config = dict(
    model='contrastive image-text model',
    train_examples=50862,
    horizontal_flip=True,
    translate=0.12,
    tokenizer='word',
    encoder_parallel_block=False,
    text_encoder_head_dim=32,
    optimizer='adamw',
    beta2=0.95,
    epochs=27.2,
    warmup_steps=540,
    weight_decay=0.1,
)
Rows from block 5 of the image encoder, named by matrix and row number. Rows with one number belong to one neuron. Each number is 500 + 50 x the weight over the matrix's rms, rounded and kept within 0 to 999. All counts start at 0. Numbers have three digits each.
# fc1: MLP up (encoder.blocks.5.mlp.fc1.weight, 1024x256), inputs 104-155
# fc2: MLP down (encoder.blocks.5.mlp.fc2.weight, 256x1024, transposed), outputs 104-155
fc1.734:390529491546496499520447457430431418512480493509481440474523469409500526491587417514557364501456464481449464506439572545516576412440604536455528533606532507
fc2.734:496457647500444549343504369541528446584428428528527469520484576528462557533460480455526494431471571615513498484439448510343474563472391454487476509442505521
fc1.735:517472526510550543501477505475518469441476576503494484452560431429463441490513451473458544505449543456457482586514519517492505490501524568524466521507586425
fc2.735:481517445525498516560499542448497524481517510496476538490511492523499418497473491496508495490543442445526492480465527507476489541520550505528466499495489469
fc1.736:438536543569526389473459477517465525420496415500549502468506511463567486535409452503504411506425499501408519582465513423506459495513474427521489533557516434
fc2.736:487511516463526497480552495497463502493531489466504452509494520521490519482490511505519477535499534522512484477548484494530515515490531495479508488479512512
fc1.737:472522501520479591455477492568438564557471412439439443431521515375459556508566495474516515448545507572404463524411560557553494470536466491515476583426560560
fc2.737:545546528478528537461498482504497526503545492493513519491468470472485495485516493531459488416501497447511520498551478512500472509501479514507507487485477527
fc1.738:503464449433514533548500521485449558489565544542356415495504531425446483582585465534572493522482521499480545472419536542487574457547484471519518516465540490
fc2.738:473501471472473521536521578451492469471501535452464524492499497507515498475471517523516448520474441477553501463491517559496475462494518489481515542455437497
fc1.739:447544569534522480492445529636404420524488457550396490533492503463541455542520557536507452498538568544431556504500557546575571530540513493566501562598429577
fc2.739:549481474501466491550546564519514513514477467425492524490476467578448451386422481500546439631514447465501475484491526528495421513473510437587516536467484492
fc1.740:411519429557518438501520497407461489540520462431462520484532492502550489575484488541568509416464579470494479517433453490525464528526436494471459453545529410
fc2.740:504593467534555537571542468557540441506518507538515489508505509571486484547516507543526512520515521534487498505454443526402548447512470527497495502498491526
fc1.741:436510413535532567518503468519483464494488569473415470512528473467404440451467471499506425446480538483495471503404482485511435534436516514538436494480459447
fc2.741:469465455502464490522537558534537496505479499515483497508494511586541501531514520530562515557576498503512490469475512529443512512458479485514443544475481494
fc1.742:564427489622564414488370497355470417504476452510447573442557536461405521527537433540483523362435421503471506545382551464555548502500505455540467433564613530
fc2.742:495440476451454626505485550391543597514522505443403603507460434626600516421486541453512430639474544476556601533534589569496486561466521513430549583463432534
fc1.743:453549477570509473509508470499500484520450523435526510483500547463527570507495536483421473524469481473430472598480482482500500517584517445436509477514507376
fc2.743:494493500510490480542497484501463492464485531494459481502518508491482510491489518468506502518476511496518482476472495525497489513472502480502516501496471495
fc1.744:514412561543472457437519439508446511509425461413500503521577522493416502498535528462495485511425570430470576434483518406603460537567547464466489454541547555
fc2.744:502568581454489478507608469605491547602495533546544556494513466532447478534414447447439504488501493463503438475487484549273449574447484471518439494424523559
fc1.745:466415494519546429526455468470487510442469441553498501464554489469455528483537584532518511506449439547456420473545557532499511534553481543515446495497524537
fc2.745:517513505466502498484528464526496539529468480466515534481453461539501523469495511486532494529505502551546465508537483527504450512474472489464534509447486472
fc1.746:518417478541517501548484498582454490530525462506502550501590555443540530532545514506563471545520534438506468490386443493544499520496475523507459457466533532
fc2.746:529537570478535519474537449484519505457514497500469520491489484506565535506448553440529490506455542510568517473513431574457480536505465487528449572468433576
fc1.747:468543463459521453536541524446457439444466608495517567468549450465513434527475473562576477502515578487436407469440551489519521536484497521445474488442474503
fc2.747:543547457497517515429496526519571530530528467537494518432479491555507439515502446572497507575466438443492504507469541486514461501498546539485476469454508526
fc1.748:501471478535518432448532567418422474472519445428498468502468517440399504521508455521511528460412561461526551532481517493598539500466477550508510485519459457
fc2.748:522534559535532504459526451514561484480499510518502523522484502470469504544461498559504507480491481498512483437492471539471505511517504468480473547464503512
fc1.749:498482517524514436525478537513520481505597572455496509510574510499501515467454476457573468504503513561474557558487531494467435456473541544506461528516529496
fc2.749:507453511504448511469486511500520511514465481488488515478487488535474474494516495467510491491526523510506493521518526497488498500454535505531508504507496519
fc1.750:435519515562512489452437585440478406481477451462421523455542433462530515491547459575478501574479394470480491454430505467540486547574465469511418538504504479
fc2.750:514497485557502481524459499555522481539482492506508509510539527504472526529488437517460496529475429493419502526443495469477490523503505533447520486512523486
fc1.751:395405403475518389475437436469488436521489513529481445534608436459450505550472478537557465497513489516471428506498543512586514474485500501436481465476449493
fc2.751:522504513476468492443479501544537531563461493476502516442475473563467525455414439573533493496512488512524485498501507504420454563468487449469524519468505472
fc1.752:474534515553512465416471497469450516467556495560493439472567477462479487511427558469488515579522472569496510487452494495561409474507486491452448504529458447
fc2.752:492524497485513494572541503523487490549492481485483470477507485501520524486510496627536491497460545491514475500517439505485469440487510543423488466458502545
fc1.753:493524524517590488448447434474494447476463505480452509556479469472527513553545437458545523559488515574492426470369462420579481427506525474464477488562566466
fc2.753:512490498485494505441528479496503535519449486564552553476487508518445501567468492518476561481516530513486529498538491484461506499461449512534489476475528505
fc1.754:512489606503539475427457478587420390470480469646528552614502583434508548601527509480469555438518531510430509393409386517489591555532451541448450467470559403
fc2.754:579422485485409485376378489577429536608440541499470529532424508542443574503596573454471497499555652649486466578506480473543511598379411519483628496562542452
fc1.755:527421534535550480494497545447408468421435531435497477555493501448416467474553514498546551566486477552474482449480552544508528461545511571452460508502464492
fc2.755:478496568495498549473526394567437505510497517542482489520514523496516545523514516485483505450490546551488513520537483481439519494489473542483484471499536506
fc1.756:484449452458501420511465468467460518501469519474508548494524520473530538539495552489490517562512514542500480449512489475551515438514510552531519494555510519
fc2.756:527493528507498502506476502507501503516486510497498510475488482538472519489497482473492482501490512497493497508518485533445487473452482498495506524493468530
fc1.757:535448470540547535479461497464490501464551540521520510533560512511497473414507531442532537481532450507372572452478553530494475452545459520520433517544515415
fc2.757:549528462513507485498443479548478503503544510458448461581507510429452497485480498536470500468546527527539472479496500547551491493540479447503508515514472462
fc1.758:491514474509612559504450520449497501460525453472490462510562455531449536537520515560542524468536506488466530540467515494599516504508564537412475583545538521
fc2.758:453490555529479490522495534516449468495514516529508500514551546480531480547497511424557524513455517516491482442470519496425508489507524497542439518495537447
fc1.759:457551525479547431474452426505419453421468545435450511539520490451525532534512491441570417552499516498446437487414494563561505481595488554421516477517542454
fc2.759:475496546500517565526458474505529452488532501511531474500445551493470551506468546469432496483535549553487571475502393503446532442473473463517484511526528468
fc1.760:423392566500517520432600429556401464441518556479447474534512513355534471494491566558536548516400475507449478518414463440533553455512535540560408465503481452
fc2.760:514530570524488519585512457482573476456554546479492556451494457468489516481464452498444455493509492423527512467499446560276418486561506466488518515495442535
fc1.761:446498424478510381492434432507520466543479535528532470508509460496501558394587558497500444520403487478461467529468500595543599564470570503516446518533485520
fc2.761:476522504533513513504485455493526479470537511503457476493531504502527526501519506520511479521495494490509525471496528531519508469495518499504479525501480507
fc1.762:506478501517638524471546532428448456537489546501449511532516519417552430577528531506480501513451560491515456488476480513573471529495611487477466562523478488
fc2.762:533479508525492495473488488506532493513471508479468524484425492539474496509490516545496456532522455519507495519489513521449502535482490492489506501484459516
fc1.763:463475578506512464522467560465468448524490473530486474479539520511514543500511471505471483479479488477486450554495528493480489489519494468379488500577479452
fc2.763:495525538491510570474465421491425491468496543499508519491478480473481545491480520440454469458466487507507554473511478524484501545485501506498510526505484489
fc1.764:509475509577464476468458487474431488481539538506499431439592528496530468590478424496525392443433533516450505554443476510554528435515517551436576537518443497
fc2.764:491540575442469432542691472539518533478554474535500547471480459474530471494478490538506518504545482444563442504523473508525478463553486534558471470298515511
fc1.765:471413492503497472552461469479508434524491439523501484522534556461447510547571497507494543459532447525518459454492566481529433525579503550520451553546441490
fc2.765:499518462472497497439519520500476538527474491464486485498465492541513496453507517526521474475523467523512473523563500499515500535463497490445525503451509471
fc1.766:539479446537525503498451491557440556448497535521443412543473516384549517545491519533503473497526562478515511476548474488558520549527468456535526545568478401
fc2.766:423499518476498443444463454543434468518482515569514454538507520460490594557577539443491560473476535501466447506494437475468522467470475542539492457534557503
fc1.767:478532514534517507388493459464477465460599465519401534464475484453462473456527465487440482445533481486451437507476566432455437451495508490451536472488471457
fc2.767:449495588557518524475403394441544456496518483492486536389467472510533513502507526431450445419453520502532534517473515535490505505467542507500518537552444593
fc1.768:448560585473498517500509475541499526570614403505497421493497532435527537609520465527551435454463443472553470526424441503613575463562513433472465591435560492
fc2.768:496522486496490490467530471542514530540478472499456500446476473466487443503482473472496492490586502471519471534522532520407453518476491506551494502440490581
fc1.769:540504450501469478463441504474469477449531528516384421516547520438435464512507493419538476547471426460509427450506479496527475536565425495442496515538519490
fc2.769:481514493496453470486479500493505495520459517483455471522524513525504491483510516505562496559542539539547449479507515553467486548445499478486491548506471493
fc1.770:552447503514608469560524403449438500445437546488530379452569480376484441551473395498457487431434552471443529514455526542629524500461484430497552464511536536
fc2.770:470531503540524525480556517393542528512594482523556549450495453521523556484496464556464502569444480471467526503511540419448537496542526555516487408462537536
fc1.771:510442406518532409480429457429509509568565532422500523525490476473468549498495461557463499536503457518523410476469548467527511496504400524419454458468442527
fc2.771:531491517481486504521502454490522548543509458538521528513517486529440504524533447531494522462491486521471488523490497452537507499477480538499497466479532494
fc1.772:530607451564531572428507494502477540461527553483470466494604496395518511492526480466438511497517573546499514433493457456559453490550496546543545597543485489
fc2.772:458410571470406504523565525546462439459445469527449370573533582527561518490490555473535478586482543518527499461504536540457493489441471480541476563455479498
fc1.773:443345330566320461464470592565568493519514644425428539541571437550453401521560403652556497555529408362483421423497678464517472607560653512474488391572504573
fc2.773:603531417477456576446680469445433627536437406683693731478332540915479680602374564302422595926540574619579562458527380447330565711380439558536343495299558497
fc1.774:517505534520545509495428546436461461527469486486423493513547510439495556544437489426538465470451501489453535514520467415525485493492514565484511540511491459
fc2.774:518509470482517458503517540498492509525474489540480510502500502512483485494546506553498511516536493490489481506503513507549494498475484526509511491500471503
fc1.775:518484467535527428453514473416391387547542562494438444491633498367485487442522510524466568512457489510407534482450517494546537521514496464558526498580470475
fc2.775:506522444459435558489540544621571505533435503488431484482482426537461416489495523547463432546624487433516502466491530561410441601491546453493528572484454565
fc1.776:555466516552611424487395534518520463458463541504432402472599483417490496597481506471600509539467430519516483518548493532521499522505434549412503530504465469
fc2.776:502510541472525485466515443494524509512493470453533483474472507529503508481482497445492482501490518504522471506546489508458486461470491478522497507463486497
fc1.777:481541514557607525423484474483462441546487527526491477608557512397551446459520518550465508420442487482478484456551535512599520447556511465365543532484445517
fc2.777:539432499548465455401418504577529494615473463471459453564568537559437490496541466499508484492576518440446429543485518473487432512404494495540522480563521578
fc1.778:513477501484546529480441477487489403513543522465420421478505552424594509574538456460496552452468410515486492446457518388601467458516524446569501446530503544
fc2.778:496512537512522488504480481489546514549537450532495543465487492443488507518514459576452516489466462435485517530497480465447498466558478534499487456518526566
fc1.779:501482575590563543519497518536458497499581411504461463517472507469498486467544492509592549527439505531417506380517531460547493606530524510471575445470479548
fc2.779:523481483503465447524525495495500476498479500498455451464548476522484470528494493490522535458509526511484449490511499478466442523484488516484483474479517499
fc1.780:530536432423512550510421465571480465527501581478450482433520418502499540459482495430556480453397499558456514439429539579550509518531458526405528461532512475
fc2.780:503466468481421490522516566548510521491452556547474470493489496525496488536530545569495546532562497492501496460546511524510539518445517532497479486492516500
fc1.781:478493521599606427500477447428495466542483501433492466467563422530463479407528493419520515423461454452512523503440492476501547466617463469459477475533510579
fc2.781:410502532525509533580464585337616470482586447495471571328532437578537441518501490525466498475449432383504555509458542491459505492595595495543485509544475597
fc1.782:421384502534440457526445477491530490405552537516469438482566477511542489521445436536601439576389391485487467491504525414560511501538515492500433497487418524
fc2.782:524439415501492550457502507520406535489468547464471491564475490548484492492442545437488467490524500508511550476528502498541528541457473538505494495501496463
fc1.783:487447451486487504458486471479462481532546494437400486497495525414454626558522492526497481499425447428443538422438519491488561477457460461464459471524443424
fc2.783:477516504556511485559494471491487525497536456533528525476499503591507468509471456476486506538501445475488505524503487491391490541507536563514490453504527492
fc1.784:526477396516519529485425514533481547595534478543464457501462531520551487536560459524545496479440513466556485516495535499496487512481522480451536542528440462
fc2.784:546476479487430517527488502580530504496440547493430509476487465567487437494513509492476460510594510486480508501527505510482508579462481481521543532519466553
fc1.785:507485550523514497485439494576462440500527483434424486507531557484519496579506440527468513499521504479471473534418479564532527509515416456459436476495465471
fc2.785:471479482525507529502508468524570490546492461522541511502493535522460491552503465504489506526526491509448523487479479471489540489498505517522516486475531531
fc1.786:408492502541516456418469448509425428497521521489502475483527435427450593465541486485554558551448574526462473433417475548567526505485517515467525526512533479
fc2.786:519516485471500594612470575438410501402510562479425550511452508613550475419489584471444451622548476437575573450536578568445509488478538537543544583489414494
fc1.787:463501558521587457500459468469477497555445574501512497498568463458576473470536511506443455472483583495477449528422499502538508471531515495524524471556508556
fc2.787:494566511488505494491549516491493499514527531506491542503468502496514519498499518528508490484506520480504501493520504514481503535573490507495497486462483481
fc1.788:481510526577530571527452412485483566550470524573385471453620583444548473465549515452511599455414528512480517506400555640520491494555516509434550478498516534
fc2.788:441480619460456479375546452541516483511498483526480459496547520444535479523509484525517505532430513477524464489498519514448520470467484524549448489483477541
fc1.789:504514446540507490422487539489404473526473520497441478442632408495454496506570441487499499556476532462449517473489558440595494449517493485576537506511557465
fc2.789:490577510529583511453451462525515491495509469457466493514532504469454514498479496542510453523424485483503537496492465520514511509511517457466522537501480471
fc1.790:419515445575528466520436409443478514400586500463436494562607578469459546571455402443529442483457484431498506490436511525543568493473465488488540523521454424
fc2.790:524465459512456490503489513494511504515480512482466532493488494509485514494484485494491496489525474500495520501513480532551498515480507487492504522503479470
fc1.791:485499504548446514513440508487447507358472513487511456508554566458518486515484515527574534532466554565489516573496517549556509508504501486476485443563499502
fc2.791:514483517500488518480464454488488490472483510511518520502487509485498506505532501473482517488504506514487518516525485487516523507520504514512526497536511522
fc1.792:552469483660482531498452427524427353501499501568439542527589519513504515526561556515501479545473521459445480437431503543501429429503457527584492515521528539
fc2.792:473494451463471500563514556510469505488461536455476520491472512557565466468520557537517494532512500525564466491528530556544468463458469493497500545448452529
fc1.793:517527504484494483538445496463472476465548411479533557469502573448476545545549526581548468473479475492520476468522539563473429466459565443432572502555519455
fc2.793:463501500495504462498491487533497484516491494503490454528492532476517517504548524531534483509460489490485475491525481496482510468496482512492527522512471531
fc1.794:455486441518549490463475554480402448553538496567387418510569503475489511508484452411560531568552443534462484474487494454559472494524464453414485551544503537
fc2.794:487529502483511516489543478497520537503515506519518519480487490481515502527494479527506530491500481471498494503517509494493474486512512515495483483455511508
fc1.795:434514535421498548432452467465507372504565484510399495593474517511488539549630566488515534467550429439480539583448486490600497533526551421500495493602435527
fc2.795:504481565486456474516484477505459498527487512531479520458513493520490464506487481416516507506492487480491470510510475502428478444453507514500503505503484513
fc1.796:449498522646481524542398455487307497498507523598543395521703655515440364557500390365400614520525461521327515494373631516562563466499592543559495464675557534
fc2.796:408436362565498426304392272640343460246345999647486374271445395347540551627530633371523615517761743614528476399476410629385541732344525522544415418598533581
fc1.797:552579376592549427448474404571443524449567483541439526431580521539510497445618468532541499538406523505477486497432425494572521406526572524467441537466474511
fc2.797:561526529497537548463511439489569555513501496478511526467489448491479517482452412564443447505463456483455505513496481458528460509518480531422521483468511554
fc1.798:501503436611495508398499459410418452503538552463487541476505593465518563535509525504441531437437462490442523419459466507526545506604487464455435530487426529
fc2.798:592504632468452591535516437555531478516517443453530534482489481562501491438399486493487395587512493519518528476515482574333464577502453453534498559426466502
fc1.799:594608485493604437335283491448564631475495402404397536491505512506311502463475418588558388501451461348589442559457579527589357515593624421443559564533418594
fc2.799:388471535714488410078292243723637366417307649423293405231599267445346657576396518623489501216644577533450465418301399625513404799339567382568517571652373635
fc1.800:515476555485583432499520452443429444497521565486387527552536564475485542506515541465486438541460477487524554558456493532609517589510593479379481508483561560
fc2.800:536503444497502521549475388500466480519479512542474464442493484466481487538474507458495509439492501509516502528466479510486467533455528504500488510514531502
fc1.801:520476519491483492418498493439473428470517523542504521496524492492417542419490470617541464483424550454468469509414455499461536470556462436511489544478498488
fc2.801:505490515484496473519539493549481466503492475475513443535508548564531478478503538472502476506518569523536457489511474526423474472510480492507485527495492508
fc1.802:488424511535524480558501529436487466471546491497487440479545561443472483438542506453525471484469491520498475530446480537589496488519583475428500495484491478
fc2.802:487495549481483518500572479506501483516521489458474516486509446501564470452503486426517483523504508464563477492532562530515453477533495482496495533421447466
fc1.803:445473520493538530477450539531471451449488478509484513478455473415500452543576480463518476550484464506589488491446530522570506435476485526481475576489451413
fc2.803:503497480511484518491469513513466506470511511479491478492497480508483511481475539497520487515481537524532515474475490537473478502501479462468503499497497467
fc1.804:484531444583567546411496386499518439510493556486419504489543515445490451535564458522467495511442482473509464450492461527518543416512536418526438537502507533
fc2.804:495453572550491465440454497479538497519495509501464445471515488454438483523510458460482482508502542487464497512489552507454520492506501504532499476551496553
fc1.805:442399468473508539402463482429437502496465567539439445485608518414468475584472547429470508401394463593437445556475553496610530437493615503559469544626414513
fc2.805:491491469500506425545516497478379450466500619501496469467549488493556558530465590440521512590611574497510475404434526533517495554510546400498420518463504482
fc1.806:475430558533468482538484476493403489440536496538477463508572526444487571415507492616527528485513523522458482486472547539564535524533525358419537454531561481
fc2.806:499502503523514516556449470494515445505522470492484464487528473460457491478519502425525485443445565538463514513497492490454472470527521492521530504522532509
fc1.807:500474492542454537477510476483490477386486546420504515430527567482509528466518482484531463507388419540440429497548598437586537457499492526528530483579530471
fc2.807:524525509504486523522533494504472515503502489504509506514481507525495495516449502504515487483503526534519506468489490505492492516506497496472490504471506477
fc1.808:505472358617490411531419553610508491518369541556431372529580538622381573443538482371633542631511564560425388548308472509565657512475422413556514579595631411
fc2.808:643338261611366369570368977369484532639436300307312547517620428919298414321203348601692423999501342434482392284281720589582312536449585228480518689528443312
fc1.809:528492471475480458484506533496535582540535485532488500503506497409503418530470511508543491539526463436444502490498521496598516544535447552516433504547462514
fc2.809:478488505486481516475539451545518473517470506512504468502499497505512518495498480549543506487494479525518454472506496523431477479504504523494488516461498492
fc1.810:515496469547487496471458444512551485402521487494470416558555478468556411551549415479463469392454451542438519479472500502566502511491541527459453550494523482
fc2.810:515568555488507523506624404519536449525543474504471519462507475482521528509443488492500449492478445401539514517456491542364474488529517503462437513401450523
fc1.811:509536489496573452501477561458463477449526564483480425507530488498559494540452521588513499574498421424530511470446529538541489537544479461543435512528540531
fc2.811:511514523487513500475510485511552497523508458479524487509507495486513527469493518496513470504533545528499510485484480517465499495495476466529516517504474487
fc1.812:502511456466469484460520496496492410418532605512471464577597481532455519522503442487552486484574429520492522505522547411632465428440498497491462434512487435
fc2.812:493472516503491507492536487485481468449503542462500501476480520495515465507496489483516501475475511489509475478496505534489469496476481494506474524471479505
fc1.813:492476488499497473469455536499561446445526531474469522503559461424599508540516473451447479360384402473473530441510511511543472461469525457524443565574489449
fc2.813:485508529521509492485520521496488493442547546540499502492497474483518501519508491583465480488475463470503521486498512533505513547490522555452493492486477484
fc1.814:434481509499557478532510499491455538460490544458479576478556495405480521448489514579544531529458468533460483497532484522614454475527520490477424491562418507
fc2.814:467451501512465480476461486490460482490483532553449513490497533533515440557578489432488536518524470512490503504521552504548556504447579579516510498525531540
fc1.815:517538539577537487535506467492352496493553500489510467493549500451398570458635468563507463525531585453436466475460515478485462464472485502405499481532490495
fc2.815:599522489519514533575482449467512500475509531486581561499457463486420468494430471479433454467503487499481519464487480525505469523573537483481518528515481514
fc1.816:479537461481573498504530467440480391500600525475455546448468516431516485469579451588568445478453482477497538506581513517528514426521540465496433442504544598
fc2.816:511478462510486509544497497457468490500527502506499529454519457488470506506483522483493505450516514520484492498546501495523472508525491506503526507537518490
fc1.817:535505555531502503436432513506439427478595436525460477431588492421454514516521484412543541506471509591430449508461554477539540475554510469525512491540504536
fc2.817:545518473528511512518479499470589519541532463451475580488478436525470470456482454524453441576510503431500517506491526496492514528535490487519542519521461534
fc1.818:483461547528495496473448478383474447441416494492444445457517502437529413467510525524512436573514462484474545582468513556550516507534538447478559563549496462
fc2.818:504487501547468519470455556498509503520481474491517511485533506547437422500489433509503475538524452510474498500436547493461473510480534488500493506528505456
fc1.819:416534486534416439514494404465461421443508603457445403493558525449494545513583547496435435460499493534519568579495550499597551463556526448420559429505424492
fc2.819:488548489432499488487555510508517520515523534481510508498429439511547543494505556528530488518511516524554452467525470522463456541499468486436486508452483511
fc1.820:445508435504526464444536618449488508469487499433509502539614492552410505515561503558489454525375477506459487506473472502559576550584498510504461521536622540
fc2.820:544495574486542545441513505586498476520482498509492435532440499546498565502491537513439467525446533501553566483514504559449481481501447501485491526446473473
fc1.821:475520536503481488517422460396413454557531554499450416473646495417531491552448508486550523376473486459509545514384548503572468471468523465483485534570456449
fc2.821:525499603484497556510473395551524477495500424510567495525447555519443441492484547557387488461458560564463594490553466512302526439486458507549466492479518538
fc1.822:484444487526485443525514598517426463475519474479459448547522473489505508597474438559499561428458460548469476494540536513545512541552489552477438507518488507
fc2.822:505496445491458520538517513490503484496468495484504485482498491568493446464491486476505486500516539514507510503512516504489506512481518492533507515501494485
fc1.823:507424482474542501485541455495449482452547460544504508509481462482541506527446561448565554514462490563513467541412480489546486537541446428387510450630546468
fc2.823:498512504465519477496520484496496484478524493501483490466525493495500509486503521498537486483491539507505454507507486502483468477509490492487509498476493519
fc1.824:518532467566475473475521443429466483489519516578436517486549573416523475467510479467494533462499466506488494506479499462607495530541458417487514568607497523
fc2.824:526471465513468488465481473468524532514505487523519580469474449547472509490456445552505520463502421502476485516477518486511494538474510494455505480533513456
fc1.825:469500526458497472447451469403488495501515415554409436462577454460471512520536477517543481498502469553414566445404510497600518448504497553414497572470528554
fc2.825:433468541474493541582506518515494450452495556479405512457445492550572495482496527474530444521481459435556504430541490550418492543450572457437500537475462479
fc1.826:444499496566540517499486452482404467513523468512356439433544541489482549582502482446440455412502522427471438462415545455553503480511464481506572453515483506
fc2.826:540486605515435520514493454503572502557470477518520508476470461516429431538507434471510512493508482540437528543470532461372501430472540527563522464477549524
fc1.827:419539517432465492529441467503552417482578518463387505517501500468450485506459563453493541525498447522521439429506501517559473488536512523481439521568552540
fc2.827:541516520482515514529518509460516548479524481481537529467458472507475513482485485558488477507475450455525492493501469529493453530517514486447489515452464489
fc1.828:482432473482524458523430495496506522496486533511510462468523529494502518522510477552510504574469503498469454504510511480487525550529463438468467463582477514
fc2.828:526528563493515521455485446465486526480508514527479514516502504481496552520479506518501530421486505487506486481496500528537489532490531467440473526476482515
fc1.829:480469431543518455442519450529479516512491536548440466508558503499473504548505581402443495442581539446513539551496511452534500457486582503480447550563507474
fc2.829:498480488555518543542498499499507485498504478486487459477549486516486450490507478494455463530508511451458538467480538502446496509528548484561506528512500522
fc1.830:510513443554602450422484546439403416440517506568441499508546449498481495482528519481511508457436480457440547511445408450550458547568488546464459471504487439
fc2.830:504583525490591551497546391501533444473585504605581533506515483466564553580565541429402548418466568518470552546545414446427530492566446579486511455511533568
fc1.831:543425440467532507479542560552476401452465514459473537573439512468440480481527482540539483526500477487551520508497517430580577465546513495510529513545519437
fc2.831:521479483528515466449465498446581480525519473461478535455495475514450478484493494525508466528499507503484485505521526483568480469507509480553530532526503508
fc1.832:437498496605539511465433563418554418513513504399512530437631476504485522393536517571492515473446505519445507556520475464486570586522462451460512555526509492
fc2.832:464478488496504469535534514473476469481475486580464512508554581461511487589551502494497586493464491546495477403473528498543518449496519510469434535465514444
fc1.833:455435514556479524435482418514516445516535470405418485434527557471458470536510434464559528575498509491516486487461459545491553421528487466529507460531441501
fc2.833:501504488509508510496492447499500505480512515509504529476483468520532494503466501478481477469520491497534511485521485519538507503523536490522495531492465540
fc1.834:414495461561567459507435535468423456518378529523440545456626581541554525557517464455519513482523536456571442520382597439598498492567439470465485442509506605
fc2.834:545469522479436520435486490559474518504470522510488462506474521531496490477471542531477476422507528545507506482532492538492481530477424478491500522475503514
fc1.835:442509463497446445483504515473539415534560522548393484505570424439458464528553469490503537447464468544528447505493545496547472447543534422525430514580529477
fc2.835:488511509484510553509516496489494472464490491468495494511488489494511495477519517503481487496500561523516541487499477526502510494493487506508501526486480509
fc1.836:489540482523547511422427432460476457462491527500521473554575537437504461532461484551512489483455547483503518496512522579563473452526480523423432485499489561
fc2.836:517501447505512517503486529492519520516518486511513501456479470531482494519474472497504505494514454460511494509505468475511495475490551536481523454505508533
fc1.837:456503451539621516478512538454484459491396540525461436477548518504499437551525520502504553579467516550436566514479562506476548556509528443462501463491476511
fc2.837:497530469491489522464577508454487485469541513490522563510476509459509518512482495544494487508495429448510498470499528506528514530545491503510479503433490467
fc1.838:489512492500528604468424512474498451447503458455381487529510549518543502558527474545534459566528495473458434506481468491537463505487510459472525440476443515
fc2.838:503517484491490539439532465517539520507504481558523566447459481498504501521509490476477508488487453495511545496502507476470520538474526553467480465486504470
fc1.839:445416501502521473494447549460469486451518538475498414427580464393487585502498619588488407496512501473472517489440513522514495484488558405427533524492587468
fc2.839:519524503464540547417503469531534508509521526500485474446476455486507507488464480471496501502533514491558554475502464539467466533506525475515525515496472525
fc1.840:490493511437527577456448425454438450513572507472519478417538509307535519526500552449583486562490595490429423479488610499472528517497515511470503539590522475
fc2.840:526493533486500517443503427566435524500516536484450474537488488465491531481458561481544465432483568534524494429493470577518467547504465469458492552458439491
fc1.841:519502551499520471449452460454454455449576462539540442518583540471555467461591501479538508554460542563561508479531551525558514446586536523507490556576512488
fc2.841:535547451466566520513475524465448474485588569455442556513520447423527478473469478425444462472566402404529517437532550531610463490571621446550471528494464501
fc1.842:465475460499444455433416530516477500488470530504437462533556554382456532500494552461457434536462520552521495564492474517459487581507540483430454456444599458
fc2.842:482509527487513528493514494490506475503523536496493489461479500516516498497490521529505479518506474482518515490519482531475490493505515504496492519471470511
fc1.843:457504501454463564426525387558517468488575503479449552517545539403472478546577483509422494477461506498491515476476587421532452515521504505512434453496478471
fc2.843:440442527491478452443509433425509518498496477540457559466520493479580488510518509443506508464465481545472465465507517540533462531507529483468424541501454523
fc1.844:490523457555528475423447551488451438496590488549444542510527448455588507535559488527422519471457442516510411442491520503472527512553494484462433560519547460
fc2.844:472543452487489472518518531535558486527509487505521457547508495435465520511501489533499487521558495485520495504533497521486482505513498485512510511495510508
fc1.845:466534501527555505494538425429545411513512550586373561543519507442526524487528501508473487446411454455510552453442553421568468464497553557575464512550461493
fc2.845:494530645479537448550572460605479478527519492492515451495535507549528520487490512430539448592445466509548438473501477537357471421554541464541458511402506484
fc1.846:511459424548451448476489456464481372472535591504562443540515514474460440577505514494508506458497561477563521558494452514533551513568551514496432535488368545
fc2.846:506496496495483492475504488490482496485494510531530506492498518504504497516499503480496518489509494516502512504487496502520497524493499515509479495499507492
fc1.847:505431524529522503496434432417508484534495502536518492514552494481538519465521483455502491426460484540513530497456514441625503432488592509471489479498499516
fc2.847:468470486501452456511539553464501483517516493503476517485479481554545450503516500523506487562533456443513469500514563489412471467484529541532502486471493518
fc1.848:438449466550464401439549506463507454495496573503420500521492467389487539543546466592525528439494419459471432497502453552461516554487524470463525503529447494
fc2.848:503446455486417458488493544537502507559449494510481473530472510566467458511516487496510505528555491522527487492507540499528512550444498490564515516481508488
fc1.849:516545498555594537448520446542497465461560458497438494504581587469518513466495566495478511488381448446473493506408514469545479514502510496508502441488446442
fc2.849:499477470486492464486497472540469477503504511488481495505484516524492509490475510465525476543505554560542493455484539540509497471496497458522488525474473457